Rows from block 5 of a small image classifier, named by matrix and row number. Rows with one number within an expert belong to one neuron, the router's apart. Each number is 128 + 24 x the weight over its row's rms, rounded and kept within 0 to 255. All counts start at 0.
Before each expert's rows are labels from the 100 images, of 14848, where the router gives the expert most weight on average: "strongest on" is what is common among them. Only what is clearly more common there than usual is listed. The data: retinal OCT scans (Kermany 2017). In brackets: how many of the 100.
# router: router (model.blocks.5.mlp.router.weight, 16x256), inputs 192-255
# up: expert up (model.blocks.5.mlp.up, 16x128x256), inputs 192-255
# down: expert down (model.blocks.5.mlp.down, 16x256x128, transposed), outputs 192-255

# expert 11
strongest on: finding: diabetic macular edema (38); finding: drusen (29)
router.11 [ 89 149 158 119 143  96 114 133 112 107 138  90 108 143 112 137 107 156 181 105 102 170 147 106 140  89 132 125 106 122 124 167 158 150  83 138 142 154 142 154 118 134 129 150 172 135 149 117 131 112 158 117 126 130  76 120 154 149  83 151 109 136 144 130]
up.0 [165 133 130 153 163  99 130  77 120 119 131 142 140  99 149 188  98 118 129 129 172 143 148 116 152 120 113 104 142 142  92 141 128 121 137 158 139 101 144 161 125 116 154 146 119 124 159 134 149 119  91 135 157 140 133 135 138 138 121 113 113 146  97 144]
down.0 [155 102 122 101 117 101 113 117 167 113 150 129 131 139 135 105 169 161 123 117 191 119 107 159 150 149 122 107 105 135 138 117 120 149 137 137 127 118 116 146 148 119 108 136 143  83 158  96 124 100 129  96 140 124 184 108 160 118  72 151 123 147 150 138]
up.1 [180 159 124 134 127  94 143 124 106  76 107 143 161 111 178 139  84 133 160 106 124 109  74 119 127  98 108  98 127 130 105 132 124  84 138 135 127 101 117 150 147  83 110 118 117 129 131 154 117 144 153 152  96 175 131 103 107 130 160 142 165 149 119 140]
down.1 [129 164 147 127 106 112 131 132 107 100 137 120 127 138 109 156 150 101 163 100 126 122 100 129  73 101 140 142 115 137 146 116  67 188 124 197 116 142 153 118 158 182 130 147 130 128 137 142 133 127 117 123 122 105 134 172 126 134 127 124 112 144 119 106]
up.2 [132 141 134  86 146 144  76 102  97 122 115 100 111 127 103 180 132  82 127 155 115 123 129  98 158  98 152  74 119 132 140 147 143 124 146 150 154 144  95 102 119 121  94 132 157 124 186 158 119 115 103 150 104 114 130 154 104 148  96 141 130 156 121 158]
down.2 [122  93 179 101 155 124  65 119 139 132  86  90 124 154 110 123 140 131  92 119 138  83 195 120  91 143 138 100 148 132 141 108 151 111 149 139 162 155  86 110 137 134 119 122 122 144 136 181 150 110  97 111 156 110 132 153 120 157 138  98 127  94 105  84]
up.3 [137 115 103 117 101  87 139 133 130 109 144 144 128 143  92 151 139 132 119 186 126 139 108 141 176 125 123 138 159 140 130 120  71 123 147 125 112 129 170 192 136 136 157 134  83 164 154 150 112 116 137 162 121 134 115 139 159 122 117 128  92 119 147 140]
down.3 [156 108 125 132 120 116 125  97  85 178 133 142 124 146  98 111 110 150 126 131  84 114 132 166 119 119 103 134 152 165 137 138 147 118 140  86 119 111 133 127 171  81 145 112 111 107 147 126 134 108 107 128 103 123 106 108 116 109 110 149 155 128 121 141]
up.4 [125 118 141 129 112 113 159 130 139 136 156 110 119 126 133 103 102 187 134 163 127 142 109 112 161 162 137  91  90  94 116 129 140 125 140 139 187 106 115 161 136 161 109 128 126  92 124 129 153 144 146  99 143 138  99 125 148 123  61  94 127 134 162 102]
down.4 [177 133 140 135 113  90 132 134  98 104  99 162 130  95 120 103 143 137  72 125 146 135  77 134 134 156 109 117 133 103 142 128 140 148 158 149 121 148 152 139 184 138 141 103 185  97 131  99 140 121 154 131 166  95 143 141 153 102  92 104 111 137 156 132]
up.5 [105 162 100 120 117 145 164 126 146 159 142 114 144 115 134 115  48 115 129  96 108 138 111 132 125 147 134 137 113 151 113 109 143 144  82 117 146 168 114 127 139 123  82 129 121 122 158  75 115 105 150 105 140 155 140  93 153 109 120  91 117 132 162 149]
down.5 [146 157 127 128 109 156 122 138 125 102 156 109 114 110 136 105 147 142 107 130  82 121 112 142 134 158 108 154 158 119 118 129 112 125  92 103 123 114  85 100 141 133 111 134  59 161 121 124 109 139 118  74 141 104 124 140 130 101 102 143 144 137 143  94]
up.6 [ 95 142 140  85 136 137 145 112 134 158 195  95 105 153 127 128 133 156 130 165 132 134 128 104 149 117 124 113 109 125 133 127 137 124 136 127 139 126 140 158  96 132  81 155 135  99 119  91 124 142 171  81 139 129 111 103 127 116  94  98 131 151 141 100]
down.6 [163 145 134 151 104 115 127 158  89 131 118 146 148 104 152  77 149 119 125 147 147 121 104 149  99 142 127 104 109  86 140 106 127 123 158 109 133 159 158 165 184 132 160 151 161 103  84 139 114 109 127 148 144 109 145 125 162  77 126 136 166 122 152 159]
up.7 [143 132 161 102 135 132 129 102 149 169 161 124 109 120 156 132  98 144 162 159 152 135 130 132 149 136 154  97 135 112 128 125 137 114 128 130 133 143 128 139 120 148  93 132 141 103 143  76 160 125 134  96  93 148 166 149 142 130 114 112 137 148 157 130]
down.7 [134 125 131 127  82 130 111 136 125 133 151 144 140  96 143  77 148 166 152 111 148 105 107 123 115 184 132  72 148 121 121 158 102  87 169 109 111 161 138 155 154 110 109 142 142 132  83 126 163 136 127 129 143  94 128  80 158 134 122 111 113 104 165 110]
up.8 [125 103 125 152 157 130  94 122 157 144 125 126 103 130 149  86 117 170 138 127 174 160 142 132 152 148 121  93 110 101 161 134 128 137 132 121  99 128 140 150 132 165 111 106 120 102 123 127 139 134 151  88 141 140 103 102 161 152 122 112 128 103 116  97]
down.8 [153 127 100 191  96 135 137 120  69 112 100 121 128  74 137  89 163 129 151 106 123 140 107 170 113 166 136 122 145 102 118 108 101 115 152 135 122 143 168 145 158  69 120 113 167 103 102 125 161 137 104 116 113 105 140 148 157 101 133 108 122 129 129 122]
up.9 [ 90 161 142 115 158 163 142 135 135 163 146  99 149 127 123 158  99 142 115 124 152  98 136 110 183 137 132 118 145 149 165 137  89 100 120 168 134 147  81 140 171 125  88 148  74 135 147  83 167 125 160 125 117 135 164 156 137 126 113 103 134 132 139 137]
down.9 [140 109 159 115 123 106 135 127 140 138 106 157  97 142 162 163 198 112 144 118 153 130 153 174 125 136  83 126 151 118 119 163 116 163  75 100 141 111 136 141 141 134 127 116  93 126 140 133 103 168 115 143 154 109 127 119 153  80 130 122 115 116 169 124]
up.10 [132 179 143 104 125 148 131 141 140  90 103 137  73 156 122 192 128 155 137 130 102 150  99  81 133 118 155 156 158 143  95 152 121 143 104 105 141 140 141 127 114 115 109 140 128 173 128  74  94 144 161 132 122 108 133 125  86 104 178 121 158 141 164 128]
down.10 [130 190 142 106 123 143 132 141 163  96 184 141  91 135 114 136 142 144 129  97 141 146 134 127 128 173 140 123 112 140 126 133 153  98 114 113 123 149 187 156 170 141 111 150 123 118  96  91 108 136 125 114 143 126 143 114 150 149 160 151 134 133 126 122]
up.11 [133 126 144 162 130 141 112 145 133 134 143 127 164 127 140 146 166 102 147 170 166 127 106 119 128 156 132 119 156 118  86 114 123 134 137 100 137 167 131 120 170 132 158 121 118 165 128 138 116 137 111 140 117 121 184 135 119 153  95 119 115  97 136 116]
down.11 [126 121 163 127 126 129 155 143 107 140 109 140 154 126 138 166 147 159 121 122 140  95 122  96 150  91 144 137 119  96 163 110 171 132 110 146  96 170 133 117 144 121 136 107 135 122 170 147 125 135 120  79 124 134 130 105 144 106 151 170 138 152 118 133]

# expert 8
strongest on: finding: choroidal neovascularization (66)
router.8 [123  95 144 152 102 135 171 116 136 173 128 136  91  98 127 132 162 141 139 111 134 141 120 125 103 179 137 141 122 113 120 151 148 133 143 184 148 128 179 135 135 118 185 113 154 111 138 161 156 176 163 172 121 144 120  92 124 147  84 114  90 174 137  85]
up.0 [135 104 131 157  90 105 131 120 169 191 140 129 149 108 108  98 122 203 102 148 101 119 130 114 120 157 162 176  76 136 131 140 131 106  97 153 137 109 134 178 127 128 126 146 129 118 121 118 133 142 146  99 105 143  67 118 135 143 112 117 125 135 143  97]
down.0 [146 110 124 174 127 106 184 101  68 129  92 155 158  97 149 100 153 119 110 107 147  97 106 171 147 126 152  99 142 107 127 118 125 141 144 136  94 141 120 118  80 112 145  88 161 121 141 154 142 149 141 135 182  72 126 127 129  99 119 137 121 118 136 103]
up.1 [147 117 162 142 119 156 133 128 127 117 137 144 123 124 127 117 136 122  96 133 166  94 106 120 178  95 135 100 147 121  98 117 140  95 147 106 138 149 132 101 132  99  89 107 126  90 119 106  86 126 129 117  93 155 123 132 132 159 131 131 124 138 147 104]
down.1 [ 87 128 134  88 150 157 160 141 131 144 115 138 123 150 117 141 125  99 141 122 144 117 117 123 118 127 130  85 130 104 127 136 105 150 118 147 156  97 122 101 118 129 131 139 137 130 130 139 101 135 130 135 138 121 134 135 131 132 135  95 124 129 109 131]
up.2 [178 104 150 177 105 140 104 139 105 142 123 154 104 117 132 131 128 115 119 158 117 121 100 117 118 129 107 128 126 162  84 100 142 126  94 108 149 109 113 132 131  98 105 122 138 142 121 116  91  88 128 120 150 121 125 140 111 180 129 145 146 124 120 160]
down.2 [148 133 108 114 117  96 152 128 139  77 163 128 147 121 120 116 160 182 102 148 124 119  96  87 124 138 151 122  98 153 146 136 116  80  99 140 140 142 137 123 108 148 101 119 161 132 154 136 137 141 139 180 151  79 130 107 106 171 154 150 143 146 127 135]
up.3 [164  96 115 118 183 172 141 126 167 130 158 129 162 105  85 146 115 113  95 138 116 164 122 168 105 104 135 102  87 161 128 114 112 156 113 144 136 155 127 103 155 115 142 121  93 130 160 141 128  82 143 142 136 144 132 133 144  87 153 146 128 113 124 144]
down.3 [ 72 159 147 130 120 133  47 121  52 139 123 108  95 117 133 131 100 122  99 126 127  79 168 138 151 151 124 140 127 138 139 132 146 143 148 167 112 170 132 145 172 127 119 117 151 123 142 152 109 128 128 122 119 181  85 161 130 182 172 107 103 152  84 137]
up.4 [135 134  91 111 136 144 138 133 139 115 132 148 112 146 164 115 133 171 151 112 122 128  99 124 161 172  65 123 133 133 135 157 110 111 116 125 118 146 167 128 122 107 105 150 150 158 155  98  92 130 169 125 115 108 142  98  94 162 133  94 145 125 102 161]
down.4 [142 152  70 163 167 140 136  92 125 123 117 125 105 107 122 143 154 144 161 114 172 159  83 118 155  99  85 128 154 113 146 115 121  92 150 130 129 113 147 105 121  99  98 140 146 148 159 151 164 117 108 109 111 137 115 125 112 142 124  70  83 118 134 147]
up.5 [134 140 142 124  99 169 166 168 113 149  91 108 146 101 114 132 130 136 163 151  91 113 108 172 152 126  98 104 126 121 115  92 149 133  96 133 140  86 136 151 121 108 108 147 114 133 155 118  93 128 150 166 116 156 112 146 111 131 119 135 153 123 152 138]
down.5 [129 144  93 129 155  76 141 125 179 100  94 129 145 106  92 138 152 143 126 130 132 126 113 115 122 126 115 176 144 126 132 135 137 137 162 120 147 116 142 115 110 126  90 127 114  66 115 113 158 143 114 126  94 114 100  98 119 117 148 120 100  96  95 183]
up.6 [129 104 140 122  97  93 147 165 186 164 151 135  85 125 127 117 111 194 138 174  95  84 135 127 111 160 178 141 122 116 124 165 124 110 108 159 163  81 158 112 146 137 133 152 115 116 118 135 141 138 183  91 144 131  89 120 111 117 124  82 136  91 148 118]
down.6 [145 122  88 180 109 143 124 107  96 120 122 117 163 157 134 103 126 136 153 155 112 160  98 141 144 147 145  98 138 106 173 104 130 114 168 117 104 105 112 100  92 104 159 110 117 131 147 182 184 119 132 107 119 136 131 151 165 126 138 102 125 139 135 126]
up.7 [132 102 121 140 175 122 130 116  77 157 130 111 183  56 134 139 115  85 146 145 140 163 124 137 148  90 146 111 156 125 172 108 138 111 148 132 127 102 130 158 142  87 145 100 155 156 135 174 154  97  73 149 140 159 195 150 118 108 105  83  89  96 121 137]
down.7 [137 142 153  92 132 150 118 119 164  93 149 124 124 148 129 107 131 139 110  93  95 135 139 106  88 137 125 131 126 155 112 105 163  87 110 117 132 139 123 118  45 142 130 157 138 135 133 120  94 137 115 114 122 132 136 150 143 142 147 156 160  92  99 124]
up.8 [116 142 111 116 102 141 153 114 143 158 132 152 122 155 151 115 109 201 108 123 144 111 147 140 112 188 103 151  93 109 135 132 104 126 112 123 127 145 173 170 125 149 121 143 133  97 131 119 127 139 148 122 159 118  96  89 106 154 122  99 181 114 164 111]
down.8 [129 132  55 175 142 146 145 114  96 117 132 111 141 104 143 128 130 143 142 137 140 106  77 120 144  92 113 112 157  80 162 124  98  99 129 154 119 100 138  76 140 114 110 119 143 116 117 155 154 113 139 133 126 129 144 129 128 113 105  81 120 121 136 150]
up.9 [127 139 172 119 112 156  90 111 124 112 153 154 129 125  94 162 137 102 118 163 106 120 123  78 154 130 127 151 123 133 127 116 114 106  93 141 136  98 104 124 153 129 115 138 122 177 156 107 103 115 122 120  78 115 133 133 106 120 135 102 136 128 145 153]
down.9 [153  88  93 128 108 100 108  99 133 125 106 152 107 115  96  95 112 116 130 153 116 157 160 116 125 154 164 129 126 124 126 160 163 138 159 168 142 155 154 129 132  88 118 137 133 115 150 167  88 149 164 162 139 112 118 110 127  95 153 128 193  95 122 125]
up.10 [143 159 180 122 128  99 128 150 124 116 130 122 148  95 131 122 143 130 112 161 113  96  86  93 135  87  81 160 151 132  87 116 123 211 115 127 137 128 128 179 101 121 143 146 139 146 138 158 142 136 124 137 123 146 134 156  68  98 116 162 102 118 118 145]
down.10 [143  75 126 177 143 103  79 124 120 124  99  95 137 131  82  96  81  91 109 123 170 146 135 120  99 111 100 116 126 145 141 141 147 149 141 161 123 106 135 109 132 148 131 166 122 128  89 133 139 134  78 176 113 137 134 139 134 106 150 120 146  81 120 131]
up.11 [147 118 155 144 135 160  96  99 153 123 116 106 155 113 113 112  99 128 135 136 109  90 110 155 152  81 135 141 146 126 135 131 102 153 100 141 170 136 132 124 127 136 141 166 140 192 104 158 122 146 103 156 120  81 174 117 142 124  99 125 135 174 133 138]
down.11 [126 148 129 125 134 158 131 151 106 111 143 188 120 149 124 127 117 144  94 126 160 105 119 113 131 155 129 186 149 138 141 109 127 143 117 124 140 180 115 150 129 119 141 120 115 131 157 106 106 133 153 123 141  67 102 146 106  96 122 153 112 150 105 137]

# expert 10
strongest on: finding: choroidal neovascularization (65); finding: drusen (35)
router.10 [124 114  79 111  62 137  85 145 102 126 121 160 138 114 133 146  89 156 118  71 144 122 143 132 121 124 131 120 144 149 131 126 179 132 107  92 124 175 121 160 119 150 160 106 136 126  55 157 149 134 113 126 133 113 137 144 151  85 135 140 144  85 113 127]
up.6 [155 125 143 131 122 122 124 123 105 136 121 104 123  93 132 131 106 143 124 138 125 167 131 122 140  99  97 123 103 146 102 128 133 162 117 129 139  86  88 120 154 120 116 165  78 141 129 107  97  98 110  99 107 161 125 171  86 123 141 180 136 111 121 144]
down.6 [152 126 152 127 141  98 149 127 115 125 106 123 105  94 142 145 127 155 146 133 161 157  98 115  76 107 118 141 129 177  80 144 159 118  93 141 124 140 123 117 120 108 179 138 112 154 104 123  93 146  94 104 139 117 105 105  83 114  86 132 117 123 100 128]
up.7 [147 146 103 120 150 162 127 105 121  96 124 138 114 125 132 152 157 141 128 178 130 138 116 158 140 109 125 150 167 121 137 106 137 169 121 162 128 140  83 128 161  54  94 111 110 133 145 121 161 117 139 140 101 133 105 135 143 137 151 141 101 139 142 153]
down.7 [155 120 101 108 116 163  97 146 135 121 125 103 148 139 144 128 124 155 126 115 173 100 120 132 168 160  99 147 125  97 153 168 151 133 131 171 123  84  56 113 125 143 137 123 138  93 105 136 141 144 113 111 102 142 106 128 123 116 133 176 104  85 127 123]
up.8 [102 122 112 144 175 124 156 158 126 134 131  70 164 109 140 114  61 107 137 100 144 111 161 120 159 150 100 122 159 118 126 129 134 136 116 110 146 155 114 140 106 149 135 112 165  82 110 143 147 148  98 134 153 119 125 156 125  94 112 135 127 140 110 108]
down.8 [140 151  93 173 115 101 157 118 106 140 174 143  93 117 109 101  93 157 182 127 173 146 132  93 121 115 114 131 148 110 126 161 118 116 138 158 162 103 130  84 132 123  91 103 114 162 132 163 119 165 128 180  98 151  95 101  97 110 107 130 160 165 133 180]
up.9 [142  99 176  99 128 132 121 112 157  84 131  86 131 105 128 121 139 129 151 129 102 122 133  45 157 104 165 156 149 135 105 148 127 128 114 111 128  75  89 127 136 121 134 130  77 139 162  86 132 115 110 163 120 113 145 162  77 133  62 116 104 113 143 145]
down.9 [108 136 116 126 128 129 149 152 123 155  96 116 116  93 114  72  92 115 132 146 161 152 164 131  80 105  94 105 107  87 123 159 116 132 112 135  91 103 129 101 125 110  76 142 138  83 102 139 104 153 162 148 134 106 144 105 154  97 138 145 137 134 179 124]
up.10 [186 126 131 122 119 172 119 148 131 151  90 168 164 164 163 119  81 150 120 115 145 119 115  93 148 116 130 157 108 158 113 134  35 111 106 148 157 123 124 123 135 103 129 142 152 139 126 108 106  93 180 130 108 150 139 136  87 149 138 171 107 107  99 121]
down.10 [152 144 136  97  74 103 150 119 126 135 163 109 143  92  93  97 111 172 124 122 131 160 134 168 115  98 147 170 137  81 136 151 131  83 144 109 174 138 115  92 134 109  67 139 131 130 119  95 125 138 103 170 154 124 141 118 104 121 114 145 204 140  93 124]
up.11 [139 116  87 155 128 125 145 155  72 131 118  79 127  96 145 106  93  98 149 124 119 108 125 127 143 146 108 129 143 109 137 130 101 148 118  89 175 120  95 123 141 127 147  90 176 161 113 142 126 100  93 136 117 127 135 156 134 104 126 117 155 119 125 148]
down.11 [148 168 133  96  87 132 114 115 107 133 157 100 101 140 139 105 117 171 161 112 141 118 147  86 155 121 100 179 133  57 110 143 135  93 103 105 153 124 169 103 118 146 100 176 129 198 125 113 136 202 148 137 112 121  88 103 147 147 100 145 162 137 149 167]
up.12 [150 156 152 158 138 158 119 146 132  92  95 132 164 130 152 182 144 169 127 118 127 149  88 141 131 145 120 145 102 156 128  80 120 144 118 127 181 117 107 129 138 125 161  89 107 131 165 111 138 101 109 140 111 102 111  75 121 132 141  92 138  99 142 105]
down.12 [156 145 117 142  99 151 125 134 144 114 153 146 131 106 121 126  80 135 102 153 116 126 147 117 104 164 124 176 131  95  94 139 105  79 117 152 135 136 118 149  98 194 129 149 161 153 136  89 116 120 126 143  94 113 120 127 160 151 103 155 143 102 131  90]
up.13 [134 133 161 172 108 137 115 134 125 127 126 130 122 118 149 142 121  97 159 139 104  97 113 148 148  98 127 152  98 161 135 132 124 108 137 147 109 130 101 143 165 136  84  92 134 116 130 134 123  94 155 101 103 124 112 133 107  92 124 127 129 150 129 133]
down.13 [118  99 128 189 126 142 113 135 118 121 137 184 159 137 129 108 135 114 184 128 148 162 129 165 123 153 134 136 132 160 172 150 149 158 104 153 166 158 121  71 153  91 141 127 120 149 165 141 116 132 114 121 129 133 159 128 122 105 170 105 121 102 111  91]
up.14 [181 130 175 127 179 105 136  96 119 141  87 109 127 136 147 149 132 129 129 132 110 109 152 170 127 151 128 129 146 135 146 153 110 121 163 121 166 140 156  98 190 138 152 145 152 151 144 113 101  84 178  95  86 141 173 107 116 132 108 144  71 119 163 109]
down.14 [152 127 143 122  90 132 103  91 134 158  76 152 125 164 133 124 134 131 124  97  96 144 127 177 148 105 137  95 104 122 120 160 147 123 123 124 135 107  97 156 120 122 122 131 117 130 113 115 140 127  81 114 125 122 100 101 115 140 135 108 112 118 125 117]
up.15 [132 151 164  61 113 123 132 126 114 118 131 167 127 127  59 138 137 158 125 129 109 108 108 116 116 152 131 125 116 146 102 140 139 171 131 116 115 144  95 160 128 179 141 128 105 133 107 116 117 151 128 107 155 128 137 165 141 121 135 157 170 148 147 104]
down.15 [107  88 104 147 112 124 137 149 127 156 101 123 145 113 130  97 156 146 139 141 171 123 116 134 154 139 122 121 151  95 144 166 106 176 121 141 133  63 131 143  99 105  88 130 132 169  95 109 171 162 136  94 142 127 134 112 117 122  86  95 113  99 139 157]
up.16 [174  95 124 128 174 150 108 132 125 137 144 155 112 136 126 127 112 139 139 153  91 127  76  91 142 113 100 136 111 119 114 121 110  67 108 147 103 112 156 144 131 145 139 167 129 152 141 142 125 106 172 147 128 112 147 136 140 120 113 109 130 135  97 113]
down.16 [115 150  77 127  99  97 163 137 123 112 111 111 147  92 121 164 119 147 120 145 116 157 136 155 123 176 129  91  72 160  99 114 128 174 154 132 157 137 108 112 120 118 129 154 143 111 161 164 154 152 106 143 107 109 152 129 140 134 131 128 149 128  96  74]
up.17 [143 100 132 140 146 111 136 148 138  85 185 135 163 151 194 142 142  99 113  96 123  59 100 127  99 135 117 124 103 130 129 118 144 126 120 143 124 133 106 144 121 142 140 134  90 101 125 144 124 118 121 124 189 165 118 136 118 146 143 143 156 102 144 155]
down.17 [118 142 116 112 164 161 111  89 115 147 115 133 109 105 106 136  97 147 131 141  98 175 144  89 116 122 175 165  97 148 167 124 139 201 111 117 173 164 139 119 187 112 120 114 135 118 141 115 122 121 108  91  93 134 127 119 131 153 105 135 134 140 205 130]

# expert 12
strongest on: finding: diabetic macular edema (78)
router.12 [111 103 141  99  88 116  77  64 160 126 142 141 103 149 153 127  99 167 103 133 127 183 172 116 121 120 156 113 122 109  80 161 172 171 134  97 106 127 139 118 105 146 133 158 108 110 133 139 105 146 126 117 135 119 120 111 156 116 136 148 163 136 126 187]
up.0 [168 158 145 140 135 123 168 146 132 155 136  96 168 119 127 102 123 140 108 143 155 131  72 154 187 128 130 128 152 167 101 143 106 115 105  91 130 120 147 122 119  84 136 122 148 138 132 126 115 103  95 165 150 130 131 166 105 157 117 100 139 119 155 128]
down.0 [126 176 133 137 123 115 126  97 113 139 164 160 155 135 151 159  87  84 150  99 117 113 159 112 142 108  78  99 100 159 166 130 158 118 137 110  98 152  97  89 118 100 121 135 128 157 104 116 121 118 133 103 123 113 102 123 119  96 100 171 119 134 177 128]
up.1 [114 112 176 146 158 124 166 104 104 113 114  92 145 120 132 101 116 101 150 185 201 123 106 129 193 177 119 140 112 125 132 127 122 126 126 139 169 136 102 117 106 109  99 124 181 122 173  93 114 131 119 172 101 113 133 120 122 167 106 117  74 112 128 106]
down.1 [136 140 132  84 177  91 132 118  90 162 157 112 146 151 112 142 101 116 135 116  81 107 168 121 116 122 166 136 144 130 159 117 137  94 138 131 131 119 101  86 168 167 120 132 127 113 169 145 154 166  99 162 116 116 101 130  61 154 136 115 120 147 114 152]
up.2 [118 118 137  95 125 104 114 134 142 123 134 190  99 132 156 114 110 119 160 117 130 135 100 106 120 111 129 149 174 149 112 120  70 103 157 129 155 143  85 138 164 121 121 134  86 160 143 103 117  94 119 116 169 102 167 143 149 136 127 133  97 123 134 172]
down.2 [ 94 119 137 129 117  75 152 107 105 147 120 122 154 134  91 145 145 116 131 161 115 134 110 134 119 140 148  87 145 108 134 133  85 100 100 109 137 131  66 135 148 131 124 106 109 125 148 173 134 159 121 138 151 135 111  97 166  87 119 113 158 140 125  84]
up.3 [138 124  88 153 113 150 113 144 152 157 129 107 129 131 153 159 133 126 134 161 104  89 102 123 135 140 106 157 130 179 136 120 114 150 116 122 100 126 102 143 126 118 118 116 132 111 127 133 130 120 164 131  89 138 119 169 177 113 134 184 131 138 148  82]
down.3 [127 162 154 119 159 114 106 142  93 153 126 155 174 141 116 158 124 144 110 139 100 111 125 165 153 129 146 140 144 122 129 147 105 111 131 149 116 110  99 100 134 101 139 154 141 103 107 151 123 148 156  77  81  90 131 108 162  98 113 103 115 118 124 129]
up.4 [132 141 110 104 106 132 137 135 132 137 154 135 120 104  93  97 106 125 132 119 136  94 103 138 127 109 114 157 146 107 121 110 146 106 151  92 138 140  90 167 144 146 124 136 149 132 120 147 104 155 150 140 144 163 146 169 120 113 137 139 131 192 171 100]
down.4 [143 122 160 109 160 144 147 114 132 146 114 114 116 147 118 130  89 116 152 155  90 155 140 112 131 159 121 178 141  98 138 130 120  82 147 121 148 164 120  90  89 126 124 128 132 201 163 119  94 160 130 124  91 123 142 121 111 127 168 115 158 135 128 152]
up.5 [140 138 127 106  95 171 118 138 143  69 145 129 120 126 149 172 123 135 129 122 107 133 125  89 124 138  88 172 138 177 125 137 107 122 100 105 150 147 110 134 143 118 114 153 117 199 141  95  88 109 156 139  93 121 129 102  78 155 168 173 133 135 122 123]
down.5 [106  89 131 147 119 116 144 129  98 142 105 147 160 115 134 120 128 148 133  86 101 109 167 137 101 114 125 110 153  98 110  90 107 152 157 162 142 139 109 118  83 122 132 101  79 132 150 156 119 186 119 152 158 150 108 157 162 127 122 128 115 120 171 100]
up.6 [ 99 128 132 152 153 121 120 147 124 141 133 115 174 106 131 134 119  77 135 143 150 115  88 119 138 128 116 146  96 143 131 102  94 123 108 139 163 127 146 108 120 121 115  84 114 152 144 120 160  95 107 115  93 107 115 190 131 101 113  99  94 113 133  90]
down.6 [109 163 100 132 103 140  78  98  97 103 105 112 139 110 117  67 168 120 108 112 131 157  96 168 132  97 122 140 128 131 153 145 100 117 126 103  88 192 146 106 128 129  99 130 117 171 129 125 158 154 142 117 115 162 126 137 106 147 125 125 149 128 107 132]
up.7 [137 156 140 130 136 152 123 107 140 109 161 122 124 143 136 166  96 148 131  82 108  77 126  80 111 147 118 164 130 181 109 159 123 125  99 105 158 162 124 121 153 145  91 155 110 136 156 108  82 122 146 115  64 131 136 112  77 125 140 128 125 150 123 134]
down.7 [ 89  97 148 152 118 136 140 117 128 128 125 146 176 137 136  97 103  96 110  87  99 117 166 153  91 161 162 119 117 117  96 107 120 187 147 165 127 155 106 128 109 124 163 112  93 109 111 143 132 152 136 150 170 165 118 144 165 113  99 143 132 127 162 134]
up.8 [111 118 122  80 135 149 150 118 140 118 104 157 150 132 112 127 147 141 144 152 143 151 121 116 147 154 123 127 101 136 162 129 125 203 106 150 117  94 164 145 136 145  84 123 108 118 169 163  98 150 113 132 118  66  93 128  89 167 152 132  88 118 146 120]
down.8 [ 97 130 147 105 129  97 114 125 156 146 120 123  72 133 131  79 114  94  81  91 132 146 197 128 142 149 146 144 132 133 127 130 168 164 150 178 130 151 143 132  84 112 141 109 151 128 123 113 162 220  95 156 142 122  90 150 170 193 104 151 144 104 107 129]
up.9 [124 136 153 105 144 143 141 154 114  53 155 136 127 138 138 154 153 118 144  91 100 136 139 127 150  65 111 158 132 150 113  98 117 111 167 113 110 157  67 124 138 148 132 139 146 138 119  98  79 113 131 147 103 141 134 156 130 159 151 165 116 134 140 112]
down.9 [ 93 132 138 127  80 133  99  83 119 153 114 132 110 132 165  87 134 146 111 103 113 138 168 143 174 132 137 138 153 118 119 121 142 139 132 106 142 145 118 110  37 118 153 106 133 162 120 134 161 201 117 157 121 118 135 140  99 122 104 119 141 103 124 168]
up.10 [129 103 160 121 102 139 133 141  95 115 136 143 143 123 163 127 123 134 135 117 127 104 130 133  94 154  88 133 140 127 116 106 125 124 119 105 130 172 109 142 160 125 115 123 159 114 128  90 114 134 133 172 117 133 172 186 184 146 160 150  97 140 154 149]
down.10 [107 106 155 168 142 147 133 133  97 145 100 123  78 123 137 126 118 158 122  81 116 144  98 163 115 133 123 159 115 170 101 116 170 117 147 103  76 141 151 144 151 127 114 114 137 127 198 138  93 132 170  92 114  72 122  95 113 121 166 151 153 132 164 112]
up.11 [109 128 100 120 121 100 146 107  96 117  92 135 171 148  83 104 130 106 141 141 171 157 142 139 184 163  97 134 122  83 155 139 131 134 125 177 128  82 131 129 141 117 122 100 129 135 114 160 152 126 105 147 146 113 119 120 113 139  94  94 120 115 121 132]
down.11 [129 116 142 103 143  94 134 121 164 136 123  95 146 142 124 118 116  86  89  94 133 106 193 109 123  89 152 153 123 136 160 109 136 166 138 107 151 132  91 128 128 142 115 136 153 121 145 139 176 124  91 150 119 126 167 155  98 159 100 135 155  95  83 145]